config = dict(
    model='masked image model',
    dataset='aerial photos of the United States (SatlasPretrain)',
    train_examples=50862,
    image_size=64,
    crop_scale_min=1,
    horizontal_flip=True,
    translate=0.06,
    method='simmim',
    mask_ratio=0.75,
    loss='l1',
    arch='resnet',
    norm='batchnorm',
    activation='relu',
    depths=[4, 4, 4],
    kernel_size=3,
    stem='single',
    avg_pool_shortcut=True,
    dropout=0.1,
    widths=[80, 160, 320],
    init='xavier_uniform',
    residual_init='none',
    optimizer='adamw',
    lr=0.0048,
    beta1=0.9,
    beta2=0.999,
    eps=1e-08,
    grad_clip=1.0,
    ema_decay=0.999,
    steps=12700,
    batch_size=128,
    epochs=32.0,
    lr_schedule='linear',
    final_lr_fraction=0.1,
    warmup_steps=630,
    weight_decay=0.0,
)
Rows from block 3 of a small masked image model, named by matrix and row number. Rows with one number belong to one channel. Each number is 500 + 40 x the weight over its row's rms, rounded and kept within 0 to 999. All counts start at 0. Numbers have three digits each.
After each channel's rows are labels from the 100 images, of 14976, where the channel reaches its highest value: "colour at peak" is the nearest of a few named colours to the mean colour under the peak. Only what is clearly more common there than usual is listed. The data: aerial photos of the United States (SatlasPretrain).
# convs0: first 3x3 conv (model.blocks.3.convs.0.weight, 80x80x3x3, each kernel summed), inputs 0-79
# convs1: second 3x3 conv (model.blocks.3.convs.1.weight, 80x80x3x3, transposed, each kernel summed), outputs 0-79

convs0.12:460557488515567509468505491514491462511507482442498566454510498417502440569552441478528492537471547495499500482527489448474495558576494482502501537434550506415478501572462530481532546630507535518460464543538481464493459465546464494537453511
convs1.12:481474489520495546456479504535463513444481479508553521478504443499524517495479445507546463508473429474506493517484492464467564518397533516502488620479538551534436469488496471475445549404438535488485454513468447435479559560522482498502426442
colour at peak: pink

convs0.27:433504475514489496503445516461559543541451511539475494458523456503475546501485487477461519518452456514446575458528428462467513536446492511521510482488506506449450551502534569477515421561544579469488421480571467411480511471429463489567487513
convs1.27:529481447529535528480500495495455382453524460502465554520434468504453448480590481462517544538486486470498392509467522560510460531514492518528562449493497461464546501507457440535482497432473522518532467521384466461507506536514547518459486504
colour at peak: pink; white

convs0.26:466529542454519516541494514459444454457466494485491429545534452538522500424514515504461483533538515450496523496500452497539420414461519491504483480450530503473632490531514543540493527532569516489513424499413499552475514543457505450423507483
convs1.26:556436484527461497483524528545528507554543500402510518490435461482561478478528456463483492529456462507420489458481542499529485501486542563424543543513449371439506519456477558502511509473423500448509488496528523508467425497522488553482458504
colour at peak: grey

convs0.29:464591453535525502537498524466453506478471486488459505544533453550563482423561510464508565490494553459412550463560496555463566515495514496379462537499544527469569491552538509490506506511471513510484478501489556552533569507521560500532516506
convs1.29:534402505554454481495533477527465496485535447423478551498444527416568474490507494470494403510468498488470452458506506473530462481491574533498501509452446453519499500416471459530493512434472517438536456441468516523455425525536477511462442477
colour at peak: white

convs0.1:527543499452537475487444427432398447400483496469504445437486509494497529497478494494428472474505545513485517488435535459402497474456516445453548542459485508491511454522454549475459477442486481521454538483484426471503505530438517533448515503
convs1.1:545497375489471558475530563539526552487518548471498528449491440468488496503597531560495484495458434467495456506473525433485473532503556513580515497499461485461522539521480516478483489506528479570557534485542454491430434502482573487477556539
colour at peak: grey

convs0.9:417526552458460509552415488494483500485490496520457463515559505525445490504474512520457473497524542478405552461456434511452533498471517475429433465471507514464535478575567539516433454471491524447520472500599475433520471551466511493534467500
convs1.9:575429456518501474484540541525478465473532469441458553499488449479546466483552466485504512511504463473515427479476508457531375519516547489489509514474420511431500502422453458528503539492523547472505562471426505427453454522545496515478473434
colour at peak: pink; white

convs0.51:496551507487548510457494530427524449509512490467442487508486463562476541449517438509441500519479527525462581485420520452418498492539456505449512472520527491452472498554502489461541594583481477502529545527494511438553494486610514558483538500
convs1.51:515457507503537488543461540502484475432484493563532497498546515499505447479407502490519434568487458463481432503478438456542481450508528577546483493473484535542556485477610499504427455464441498538512507452462428493492507496506463585440475468
colour at peak: pink

convs0.25:451531549512477511527530514582497511502499466520502530461527513447575541446494412477553469610487496530370479420523489459505482454523505536456545530509461487486521474506486572486461480569548501443495466492573464529509556496519479514517488495
convs1.25:537486457451473573425456490482483500508498552555523481538424507466499512544513492527473517426412483521478502529482535467498496515497488466615475555473487532477432500512536428439582455405527494543492455487442496500527476454468543493470527529
colour at peak: grey

convs0.36:490556457423558500506487471487447514442493482507505519506481484451465551412516499495484517475504494476461561503496493455554523472431533459364450545463516571494512521539511507521486454465381528532516460522507519464493515527529542452549493428
convs1.36:511455395551384480519521485482557482479530448449509540530493397476530463476502529470470522507472489472428476474515505527529570498441547484469527555469479424517479446415476509489446476505478516463521492444518515551483439540509490509494437523
colour at peak: pink

convs0.67:425561444424500488583455540471540523485476510469462515575513457529529490519521484526490494451478561439545569489525511525527506502410436464481470482492543512498552482567537542481491568434483548508502501499558569483533475570557549506537497500
convs1.67:519358515564462467515543530500473466504521428478472518507536460443525471482526458445484468523513502470476428459475490476519437484468596533471529517466445529480509506401438490503462513517482543456499485472493494477452433530546474519446431483
colour at peak: white

convs0.13:516502445507541518524514450459541508517499541510485488448503510581494460449422458494505524502513491489485496495540527419526551444533566546435537375566520506461462520494462531521442518480518501549485559388543489547492460497514461522522492567
convs1.13:450459525479504455512544480490560508434525528502503523497564469527478525468539525499476505567541564489540507478601397507440469512505450463478496487484453555492571503549492540464453463620462560479463538500484447456477532543497517452513510539
colour at peak: pink

convs0.6:447566454505466485565477520461512470512518512521498531552500458564400519474555486476536507522473495476471536500508493479415470596487535510478501517502483474498508537558465446498481532505504543472404510470463520340510505534550535534477499478
convs1.6:525442510589508496537482427502498499493489452565498459552526516432476457552428504531470456474544539534504461509518486611505521461531451462564494428401516494547490474459541393524497447484486527491510447473540521466541497509493491507515492476
colour at peak: white; pink

convs0.41:520554505456508510580525522565488484452511471465492556551494464528466472422514473463515529511495489496395472461473477547543506508476469542408548521578500503493560409523473455525540486452524458534523536534491521581444453473484524519563466527
convs1.41:451469543462393536467430476476472560550493556458499425519411514512443509485504474468449479447493456504507524569529459450492495463516448467464491551477483467559534484523548503452503485517487474493473414485506514542496467402493486450502556459
colour at peak: pink

convs0.61:463487492469463518550443522462494508545535459446501535471397446538537501484518471509563535514435497512482477469501564467460482544515490437540426525486517422489492557506450501438459530506485437478486486484522477479549460487605539559438455438
convs1.61:481459530489593551532476493457483491521473457480563521451500517516538483425473508616506444544479489512541476549491520525518567502536527483409463501493546536548396473490538455471587487540488497526499482487506539509553484522510448582479465507
colour at peak: pink

convs0.69:432566562496571523520471516461476526506491540540479455523552495490528527507504506495499480511478547502554586473503464511531559431570510492562475514468565555494541544579559549477525463530537530575500468447542492551492526557422514439533511533
convs1.69:526416434536482475463553516504467434476546463466497507508443486482561442473535450490477476512471479467479409453461498440525453502435557534458551503488461463422501492448457476493489572489464543475520487500452487476465426547578483532487441486
colour at peak: white

convs0.55:493495477507457519509514459418470485525491476536469520544482544523473489448557448526458447469515495502557495507445499491447437528529548428575438441477500445421481461521489496500479560447507512477467524502434540447587475414575537500452492487
convs1.55:482417507520583460504480552508528467470480475526542457530517524466542539538478560522474444502474453508503465478482476517533479480431542565459482575434471520450510555467492442536486473497527518472439511394554471542535481551531507533516405453
colour at peak: white; pink

convs0.28:406487529436517507439417508492462506499533493487495547503548450513481546539536455476508573575496526514482534494547463487513451452457511535457473518489502498509504547517480562434442435613511505520512482459526489384477534525458494488557488474
convs1.28:531478442511536527417488552507478462409524479418486533488444488494507460482583444526481466547460462463503434469472470397526482514528571493456534510470465479454502512520433485529459556498462546486497567467444476441469445540500498500509459479
colour at peak: pink; white

convs0.65:440564468476543511509468477523458494474455545501464481506508468501544443523529459486472468461464547472508584453520502489547550462522438462509463411441539520466531498593532523495424489433491554487506479467548488508502440596434504445537494459
convs1.65:521373464580493457515600539493492467490536448485473493502502496471533471488548476486489465531503493463457447435478510472507447500499601579471545550484459494472476487407443463490516545528478534511502492495471502472459441501567491524450448488
colour at peak: white

convs0.2:435546469461492493541437487458492507516508515529521475512500516545427512517558501489519542499490529519463571488552468469391492491466480501478471441513513512473508463541551518455459463562502539515488484436550506318498483562502515478528482489
convs1.2:554459465579482449493516530487450432451524445467428511508489471439526452481543474467464483465514481462489428454476479480502422490502571496528559499425471480482494505398446442539477565478496534474537486467468480446459447519528498503446460461
colour at peak: white

convs0.21:491507394530611520486524466534504480435499489480538481484507467483459443494455404467556460500496507478504474499515557460434575510492525448387526528488548565477465479511470471529484523499471476554528482464512524501499501511513524494586490416
convs1.21:468429550480438480496494410474545500499509464492483563585478510500502499408506521513502506468497478494434478474557477561504526461448470531379497558502505449490562447485541572453458520531454516492508500524438475518522472510503503507429456559
colour at peak: pink

convs0.52:490473501450509477550467418480491484509508510483501464493497463538441517486528449532535489501491510521455525527479469453428475542543495480473454521500500548496425504513532554512461471508534538513480469494460509290495511520525495443589477479
convs1.52:527505403504491518504484555497487492453495501464452528510519461512524507491594494486500569496544423474559424519520482488452481485484532447493533515466506465473509485467453452536467524538506550504486592525512467391483506538514562499462477370
colour at peak: pink

convs0.19:496552468507442483597508515472547521475487512430505515527483474578526507439540499503548519461510522448423587486542458496504510546374526429444479513500505509503541458511532515487519516382507498459503475499498550502510479544567531487453487489
convs1.19:539420501587433471518553489487486480507552421456480513532508454429549481506486502462440479491503480466478450489512512522539488471469597534487557536440455476476484539388460481541483497486491467426525490454537542532483449480523490560458453497
colour at peak: white

convs0.33:463469532511476526533487507436471521521504525493506473512549401526567494435537487528489507506524551503422574464512515577430473458524558436452578449538500483521565553522488503492469517550502505442544425485449565467486525523471487536427493510
convs1.33:517499517478538501390508505514515489482537515413496493433496498501494477493608460509537467559445467517492450489513427336526496530510524569457511477471470466440494501555455548464541480532475536536474540505507480444476479508484498513504472498
colour at peak: pink

convs0.40:495492503473546562472558420472482502537485523521468479508442459461527463403463482501436552465542513530434509514542487486529502453471504484424503466512493436503566494504432511552417463487439427523466521513451456587481465490474541517434477512
convs1.40:466493502514499448566517495520589577526511523456478584497545450481516556511500543555525515538477504521445522482532572506467512434495511553482541574535447515560500575536472479516540446576547501537478603488549457507521492486505549544498501528
colour at peak: pink

convs0.11:447551510540485503495487473422467466482506529468460480484459526525497492391530474540447492451543498463492520463542544441408517493505483476495473465526490465456528467550472528492497514487477443425490564614545480484572444465528499551415499487
convs1.11:498469576551547451530540572512547493492478515499505492545472477508532462507471580542483464543427468507499485521522459479507445428475559580532496491485454475570487545473550488515514467528527478565509443361532510493519533511470527521503572539
colour at peak: white; pink

convs0.18:521514558518551517527488591484570558513513497550445536509575486425523527478467505477563450560484514489525553464510454522461514449468517551518500563436544553496511588548469522503526491558513526539493479451587518498518538513456527419508508538
convs1.18:513439409527500474468538483476423399452518468495490489516402477474524455460518463512447470485442478459491382459512503411529473519455517476485528475498429490430505470487464456530471549471463531476487502501443482504487466536536474539505469469
colour at peak: white