python train.py --arch="resnet" --model="masked image model" --dataset="aerial photos of the United States (SatlasPretrain)" --train_examples=50862 --image_size=64 --crop_scale_min=1 --horizontal_flip=true --translate=0.06 --method="simmim" --mask_ratio=0.75 --loss="l1" --norm="batchnorm" --activation="relu" --depths=[4, 4, 4] --kernel_size=3 --stem="single" --avg_pool_shortcut=true --dropout=0.1 --widths=[80, 160, 320] --init="xavier_uniform" --residual_init="none" --optimizer="adamw" --lr=0.0048 --beta1=0.9 --beta2=0.999 --eps=1e-08 --grad_clip=1.0 --ema_decay=0.999 --steps=12700 --batch_size=128 --epochs=32.0 --lr_schedule="linear" --final_lr_fraction=0.1 --warmup_steps=630 --weight_decay=0.0
Rows from block 8, named by matrix and row number. Rows with one number belong to one channel. Each number is 50 + 15 x the weight over its row's rms, rounded and kept within 0 to 99. All counts start at 0. After the name is the row's rms in percent of the matrix's.
# convs0: first 3x3 conv, stride 2 (model.blocks.8.convs.0.weight, 320x160x3x3), inputs 27-35, a 3x3 kernel for each
# convs1: second 3x3 conv (model.blocks.8.convs.1.weight, 320x320x3x3, transposed), outputs 27-35, a 3x3 kernel for each
convs0.258 112:42 28 44 41 37 18 46 42 34 50 29 41 98 48 31 29 07 35 72 21 38 07 18 54 66 61 65 49 39 54 54 55 71 58 56 52 65 79 56 19 98 48 39 47 54 46 58 54 42 52 62 40 21 55 25 48 37 47 63 57 65 60 42 39 53 52 51 30 65 49 49 49 49 46 43 34 18 59 62 55 39
convs1.258 109:62 71 65 39 41 54 45 40 40 44 29 39 65 67 62 41 54 72 40 38 44 34 24 42 43 30 54 62 49 34 36 46 39 35 46 28 44 50 46 42 49 41 41 25 35 52 49 48 52 50 46 47 38 50 51 65 41 57 49 59 49 22 42 46 38 44 45 45 61 45 53 49 45 67 35 45 89 18 62 63 36
convs0.259 115:34 47 57 44 35 41 35 47 37 48 30 40 76 41 40 75 47 46 69 60 41 56 48 36 57 51 37 68 52 57 53 41 72 46 41 60 39 42 49 57 33 84 33 28 61 34 37 63 35 41 75 33 41 82 57 60 54 55 33 41 51 43 58 66 68 61 71 62 51 49 47 52 59 49 54 48 50 35 44 43 39
convs1.259 117:41 64 82 37 59 54 28 34 10 70 55 40 87 58 31 69 53 22 51 53 67 48 38 55 35 47 52 44 62 41 47 51 39 52 68 51 60 51 43 50 27 41 58 35 43 47 42 35 47 56 56 54 50 46 42 49 59 34 65 60 42 67 60 45 57 43 40 47 67 43 42 56 59 73 64 28 31 52 40 41 41
convs0.260 094:41 44 48 41 51 45 32 45 49 57 50 48 69 68 76 34 47 70 62 74 72 69 58 70 53 41 85 57 56 57 59 67 59 66 55 53 40 44 47 50 40 41 30 30 41 57 59 55 59 65 67 49 60 67 45 59 55 50 42 31 48 56 45 48 50 51 60 55 46 48 57 49 48 29 48 31 41 48 34 38 13
convs1.260 085:32 39 61 57 49 62 64 61 58 63 75 66 52 74 59 46 65 56 39 58 52 53 70 52 38 58 34 61 60 58 48 39 43 45 38 50 56 78 63 48 81 54 50 48 40 48 32 24 59 17 22 51 65 59 55 58 60 43 40 40 56 76 66 44 42 43 39 17 40 48 36 44 65 65 68 48 36 43 51 36 49
convs0.261 110:56 65 57 49 49 54 26 48 52 49 52 58 23 37 50 41 45 62 49 67 58 52 71 53 30 10 26 52 57 54 40 47 35 22 55 69 37 41 65 67 51 51 53 30 33 45 37 46 49 46 43 62 17 51 61 52 46 58 58 42 52 45 51 49 47 51 46 41 38 55 59 58 45 57 47 47 44 28 49 62 66
convs1.261 108:41 47 40 50 47 40 57 50 53 40 66 61 46 25 81 46 12 57 55 52 40 49 31 31 36 22 25 52 66 67 50 58 53 60 46 50 48 59 32 62 80 65 64 70 55 48 39 50 54 53 28 46 47 43 55 51 49 76 53 50 43 54 60 64 56 59 56 63 36 54 62 54 47 31 58 50 86 56 47 23 51
convs0.262 071:39 35 30 50 51 53 63 69 74 51 50 58 80 79 81 83 93 99 69 67 61 73 65 61 67 65 56 41 48 46 45 65 71 52 68 72 43 52 59 50 59 58 59 57 59 40 42 47 51 60 62 48 55 62 43 55 45 56 45 64 56 64 69 41 46 52 54 53 54 54 66 67 68 71 76 33 56 69 33 63 70
convs1.262 078:38 28 38 31 22 31 20 12 34 60 65 61 80 83 73 44 55 49 41 48 45 52 62 53 45 36 33 39 40 58 36 30 50 54 39 64 56 62 47 65 89 59 47 54 48 46 34 30 42 07 12 41 43 43 36 44 52 36 36 47 42 38 54 49 48 46 42 21 35 67 55 54 47 36 43 41 06 32 40 35 51
convs0.263 111:56 16 60 48 48 45 42 51 67 43 36 48 61 44 56 27 46 63 43 51 67 60 53 44 28 27 68 41 50 75 44 59 63 45 56 59 53 45 59 54 46 50 48 42 32 48 53 47 57 63 55 62 64 54 34 54 87 44 59 62 53 59 65 45 44 57 35 47 62 44 52 50 54 55 46 37 54 36 46 58 55
convs1.263 092:54 34 58 56 44 57 60 81 62 51 26 37 67 54 58 62 67 41 63 73 53 54 69 53 58 51 53 55 67 42 51 37 38 80 51 59 61 57 56 32 52 50 56 32 39 61 42 29 52 32 32 60 52 53 53 53 45 37 00 43 58 36 46 32 52 52 36 41 48 42 44 50 50 64 57 59 40 59 55 71 52
convs0.264 077:48 42 59 46 53 42 68 69 59 40 52 48 50 81 30 48 99 62 64 38 49 72 50 47 64 47 72 49 43 43 51 69 65 39 55 55 58 42 55 58 49 62 45 33 43 50 41 54 51 61 60 48 36 59 43 55 39 25 42 31 46 43 28 41 44 40 47 66 51 51 59 47 71 67 53 53 52 43 54 62 60
convs1.264 081:66 59 56 44 24 51 41 16 25 57 53 65 64 65 58 45 55 48 42 47 40 58 70 59 44 68 50 40 34 47 44 35 41 50 43 60 55 65 56 61 87 65 48 52 54 40 27 40 53 47 34 53 61 55 63 50 57 57 62 46 59 56 53 45 48 52 43 38 40 57 46 51 46 42 55 44 20 40 36 36 53
convs0.265 116:74 15 65 71 38 62 50 61 64 38 32 43 33 34 38 54 47 43 48 56 50 71 68 60 61 61 37 49 60 44 57 57 57 51 63 66 49 31 86 44 05 89 45 48 73 48 42 59 49 30 59 52 60 65 54 40 54 42 55 38 35 53 70 35 52 59 47 46 50 39 42 40 49 57 59 41 45 53 30 65 45
convs1.265 094:72 07 57 69 36 60 87 92 69 57 31 22 55 68 44 81 67 54 66 91 75 50 48 65 60 56 62 45 43 58 63 37 57 75 64 57 54 31 47 49 32 32 49 39 50 46 55 34 49 55 41 48 53 43 46 26 64 51 07 46 43 45 50 33 53 53 48 50 52 55 51 56 32 57 60 51 35 51 56 46 54