Weights of a small masked image model: widths [80, 160, 320], 12700 steps.
Rows from block 3 of a small masked image model, named by matrix and row number. Rows with one number belong to one channel. Each number is 50 + 15 x the weight over its row's rms, rounded and kept within 0 to 99. All counts start at 0.
Before each channel's rows are labels from the 100 images, of 14976, where the channel reaches its highest value: "patch colour" is the nearest of a few named colours to the mean colour under the peak. Only what is clearly more common there than usual is listed. The data: aerial photos of the United States (SatlasPretrain).
# convs0: first 3x3 conv (model.blocks.3.convs.0.weight, 80x80x3x3, each kernel summed), inputs 0-79
# convs1: second 3x3 conv (model.blocks.3.convs.1.weight, 80x80x3x3, transposed, each kernel summed), outputs 0-79

patch colour: white
convs0.72:42 63 52 52 57 65 59 51 44 43 33 61 35 70 73 49 47 36 46 31 43 80 42 51 32 58 26 48 51 71 64 35 32 62 44 86 34 46 43 40 22 83 49 37 78 23 29 30 65 56 63 51 66 32 51 47 37 38 39 11 25 32 41 49 51 64 50 25 50 39 38 58 54 68 63 59 50 50 56 47
convs1.72:46 49 22 71 49 42 25 87 53 38 64 39 33 61 32 19 41 58 42 31 38 55 58 42 24 57 37 59 55 30 66 44 35 26 27 17 33 54 52 46 53 42 48 42 85 65 32 67 56 52 26 27 33 48 50 48 23 39 56 68 63 71 35 51 60 46 68 51 56 54 49 44 27 57 56 47 61 44 35 41

patch colour: brown
convs0.62:61 49 56 92 26 61 62 68 10 59 38 42 61 80 62 40 34 45 36 49 55 53 08 62 53 74 34 53 42 50 73 64 50 57 28 41 47 64 47 45 61 38 63 63 57 69 34 69 52 59 54 48 62 47 39 51 41 37 76 28 48 49 43 57 32 47 75 54 21 42 25 41 57 51 38 53 55 57 60 31
convs1.62:44 54 41 27 62 61 58 37 64 27 35 87 49 51 57 63 45 55 39 36 46 52 45 50 31 74 31 19 38 62 39 39 49 73 33 43 58 56 31 62 33 47 31 52 26 47 40 48 33 34 33 58 38 90 41 63 48 41 27 24 57 57 68 45 59 51 31 47 13 43 59 44 49 36 34 60 36 69 68 37

patch colour: grey
convs0.30:52 37 71 38 24 38 39 20 25 67 47 56 75 62 39 55 46 57 36 66 49 31 63 57 49 66 35 36 52 30 62 38 45 47 21 40 46 43 35 59 76 56 42 39 52 70 46 55 52 43 52 58 57 57 54 55 41 53 49 26 51 05 50 51 13 78 29 70 52 71 77 54 38 61 54 35 33 54 58 30
convs1.30:77 28 82 60 72 57 42 49 40 31 61 69 27 63 41 62 34 67 74 22 41 47 31 80 31 64 32 21 53 46 26 70 48 32 31 65 35 51 37 62 45 45 58 48 48 41 54 39 50 39 43 67 43 54 36 47 56 48 31 60 52 35 65 55 63 66 59 33 39 66 31 42 54 48 42 83 24 34 52 51

patch colour: grey
convs0.77:36 58 54 36 52 67 25 41 25 45 34 42 29 57 42 48 48 12 30 41 43 45 71 41 70 42 51 30 33 39 73 23 71 58 47 28 70 33 56 19 36 27 65 56 38 65 73 48 59 42 56 29 32 35 55 53 40 45 30 56 59 57 54 77 33 56 55 69 41 30 65 69 27 51 53 62 44 53 50 36
convs1.77:53 45 28 40 35 73 64 13 67 27 17 65 59 53 63 55 44 76 63 41 34 50 51 71 28 73 40 39 59 62 77 19 61 58 53 48 50 78 43 43 44 28 38 61 43 38 34 46 56 53 31 72 46 54 46 53 62 36 30 52 54 19 55 50 61 27 36 66 43 66 28 36 42 41 42 43 37 50 64 37

patch colour: white; pink
convs0.42:52 60 34 45 50 32 84 12 66 59 36 46 58 56 39 50 61 24 47 46 35 63 49 69 31 61 54 57 39 35 54 41 57 40 30 50 57 57 37 30 35 46 50 42 57 68 46 61 47 65 45 66 43 78 55 56 61 89 68 55 26 58 66 76 67 69 31 57 38 65 15 36 67 67 30 42 44 67 48 40
convs1.42:57 39 42 48 10 37 65 46 45 41 58 43 38 57 42 48 43 56 71 29 43 44 60 32 55 52 57 42 37 54 22 61 53 49 42 42 35 39 60 67 52 42 61 42 37 30 47 62 35 40 33 02 29 63 50 05 44 26 62 48 50 20 43 57 24 58 57 49 56 61 27 52 31 62 56 54 55 40 45 16

patch colour: white
convs0.60:57 79 56 58 42 65 55 71 36 52 30 47 56 57 80 67 28 51 61 50 51 50 67 28 42 43 36 53 43 29 45 54 67 68 62 75 25 61 60 47 82 54 34 48 53 48 48 53 13 64 82 36 47 66 54 66 64 48 65 09 55 16 41 39 41 45 50 33 42 49 58 56 43 64 27 32 56 54 60 53
convs1.60:59 28 49 84 48 37 55 99 52 47 41 37 58 69 40 39 41 48 56 41 41 41 72 42 36 62 49 47 51 48 62 33 52 50 33 15 47 35 64 33 58 34 52 48 88 66 28 58 61 53 38 45 19 49 51 33 20 48 35 61 74 60 49 71 48 55 41 55 51 40 41 38 37 64 70 47 68 49 36 50

patch colour: white
convs0.59:36 57 44 60 65 55 52 58 81 49 52 81 60 34 56 77 44 68 71 78 48 29 75 74 66 52 62 33 64 30 75 41 49 41 45 75 30 66 43 60 63 53 45 43 67 62 59 47 61 44 58 74 43 71 73 63 65 45 51 60 23 70 52 66 61 53 36 55 54 57 50 44 67 46 18 43 39 79 48 58
convs1.59:64 27 44 55 44 43 49 51 46 57 31 08 35 69 21 35 50 55 46 25 35 42 57 26 38 58 33 36 31 47 46 34 51 26 42 12 30 32 43 39 64 31 52 38 61 53 34 62 43 39 37 25 28 50 36 43 44 38 53 38 70 28 45 66 35 54 39 36 29 44 48 43 23 68 72 46 50 50 35 43

patch colour: pink
convs0.5:39 55 35 40 52 53 70 30 54 56 43 40 52 48 35 26 60 59 46 25 48 56 53 16 63 44 27 55 17 46 41 37 54 51 50 38 46 27 85 37 30 54 50 35 24 26 66 44 47 56 59 11 60 47 30 46 52 48 39 44 64 28 17 38 46 39 46 30 53 35 65 65 57 53 56 56 89 42 56 45
convs1.5:44 51 46 32 56 52 70 54 64 45 43 38 59 36 43 51 84 42 27 46 50 49 57 46 46 17 60 73 46 52 49 36 90 56 57 57 63 36 65 46 55 54 29 50 46 42 35 56 30 53 70 47 62 07 31 49 86 46 26 24 59 45 70 32 53 51 32 50 39 57 56 69 54 55 66 33 78 46 63 73

patch colour: brown; black
convs0.46:53 38 34 67 58 52 58 57 50 45 37 50 25 45 47 36 71 71 60 66 46 28 34 64 58 33 53 27 60 54 52 47 51 44 45 31 47 61 49 36 35 59 46 46 59 24 43 66 70 24 51 47 43 44 79 51 26 57 45 30 59 65 62 53 15 44 74 47 51 47 02 67 93 54 61 47 62 40 52 26
convs1.46:17 57 64 39 48 52 64 51 34 37 66 44 63 51 62 49 59 43 54 64 48 48 55 58 47 27 71 68 50 56 26 45 63 58 57 62 54 55 40 45 50 63 49 39 44 44 84 43 68 41 91 58 46 17 18 54 77 65 26 54 45 08 46 42 53 42 18 57 17 59 33 48 53 49 56 56 49 50 65 65

patch colour: brown
convs0.17:51 51 12 94 37 55 53 60 56 40 57 36 40 49 45 25 29 64 51 43 29 48 44 30 29 54 43 54 45 47 50 49 39 40 60 58 38 20 36 47 30 59 55 29 72 56 33 47 47 60 63 05 31 41 41 39 28 44 42 76 67 51 48 35 37 49 28 70 76 43 20 55 40 36 49 43 53 48 47 44
convs1.17:51 49 86 54 74 41 41 71 18 36 69 57 51 45 41 72 56 50 34 51 59 61 57 56 48 28 60 61 67 44 51 58 74 60 66 54 52 62 35 58 67 62 42 57 59 62 72 47 30 52 73 67 77 00 38 57 81 51 50 52 64 40 55 36 68 50 43 43 45 30 42 67 63 52 54 29 64 61 70 59

patch colour: pink; white
convs0.37:40 59 39 44 72 57 85 64 39 53 42 48 46 54 52 23 52 58 57 56 39 11 40 43 37 67 27 32 83 67 60 37 52 43 57 63 63 62 29 42 33 66 62 40 64 14 21 47 57 41 71 56 40 57 37 71 42 58 59 51 36 67 63 53 63 46 20 49 47 50 44 41 57 47 60 73 23 75 51 44
convs1.37:61 38 22 65 11 38 42 61 36 50 56 43 31 62 44 22 47 52 69 44 44 45 70 50 70 45 54 49 19 38 26 49 31 47 50 43 39 50 53 55 56 69 46 25 60 45 47 66 55 31 57 23 39 46 56 13 47 28 57 32 50 20 35 61 32 50 55 35 43 57 41 56 37 70 56 42 56 40 24 17

patch colour: white
convs0.39:29 72 33 53 53 43 78 43 57 49 44 65 48 42 49 50 45 48 76 45 20 55 85 53 25 47 45 43 56 52 34 48 72 39 35 73 47 70 47 53 78 48 46 28 35 31 34 41 39 52 73 54 44 74 38 63 69 67 77 62 75 35 46 76 52 36 53 58 57 70 80 48 58 69 54 62 50 77 59 45
convs1.39:76 06 39 70 40 42 44 68 46 37 45 34 40 69 27 45 40 53 64 40 52 22 64 43 38 51 60 31 32 37 47 36 50 47 28 30 28 46 53 45 59 38 45 26 71 64 37 61 61 28 28 25 44 45 56 15 34 31 51 45 67 49 43 54 45 56 43 23 50 51 43 47 29 53 66 49 64 39 22 38

patch colour: white
convs0.38:40 79 49 39 64 57 55 51 45 45 40 62 53 43 79 66 45 36 44 61 56 48 57 52 48 52 40 46 47 34 46 49 81 52 58 90 17 77 34 56 65 68 25 67 51 54 54 54 31 48 75 63 49 58 59 69 65 63 57 34 16 43 49 68 55 48 28 37 56 50 47 42 49 79 08 40 33 65 54 44
convs1.38:62 28 46 75 38 34 53 85 59 49 34 26 48 61 34 43 46 62 56 35 34 40 72 24 35 64 42 47 44 46 57 34 43 35 38 19 31 20 54 36 55 45 54 36 84 65 52 73 58 42 34 43 31 53 50 24 34 39 44 50 74 49 37 63 49 63 41 46 30 50 49 24 31 70 72 42 61 42 39 39

patch colour: white
convs0.78:31 61 59 45 51 51 64 43 69 38 43 69 63 50 57 78 45 33 60 80 56 51 69 65 62 59 73 40 56 43 51 40 63 49 64 81 31 43 27 59 60 68 39 64 68 54 68 44 67 40 60 63 45 72 74 67 76 67 56 62 18 65 60 71 70 52 34 52 76 52 56 43 55 63 22 57 20 58 53 57
convs1.78:62 20 20 60 40 38 40 59 58 55 41 26 37 71 20 36 49 60 61 21 30 47 59 27 43 57 31 42 39 50 50 44 32 34 37 08 41 35 46 36 59 36 56 44 69 53 36 67 43 51 33 40 21 46 32 32 34 39 49 44 66 33 43 68 40 56 46 41 23 47 42 42 29 63 70 44 55 43 28 43

patch colour: brown
convs0.56:48 50 37 82 39 42 71 60 45 59 61 44 53 67 47 53 77 69 26 57 49 63 11 82 56 58 29 43 70 89 65 49 60 50 32 57 48 52 61 48 19 58 70 66 60 52 47 86 42 66 44 38 60 63 63 55 35 66 67 28 69 58 57 53 36 51 63 58 36 32 35 56 48 52 39 57 45 41 59 28
convs1.56:28 62 60 38 39 52 32 32 31 37 48 49 43 42 75 43 36 39 39 15 41 61 47 48 28 58 34 42 44 28 46 31 34 70 30 59 48 63 50 35 44 31 19 35 20 44 47 62 52 37 39 47 30 79 60 58 53 45 19 19 53 52 31 49 56 37 54 41 26 69 63 45 58 22 35 44 45 59 68 38

patch colour: white; pink
convs0.53:35 60 40 40 38 43 86 27 53 35 62 52 51 51 48 44 62 49 56 52 37 71 18 56 54 59 66 56 50 59 38 55 52 40 46 70 64 48 52 44 08 47 55 21 46 42 43 42 53 51 51 57 46 58 55 66 53 64 42 53 49 48 59 66 49 58 35 56 53 61 00 46 54 67 66 63 53 54 43 36
convs1.53:65 20 32 65 18 33 51 42 46 41 33 38 35 51 41 65 35 45 72 42 40 34 47 44 56 51 45 56 39 47 31 59 42 40 55 19 39 46 42 46 47 31 45 56 63 34 64 71 34 40 41 46 31 45 51 00 45 23 76 39 46 32 47 66 40 55 58 32 50 47 19 50 35 59 54 44 58 21 44 28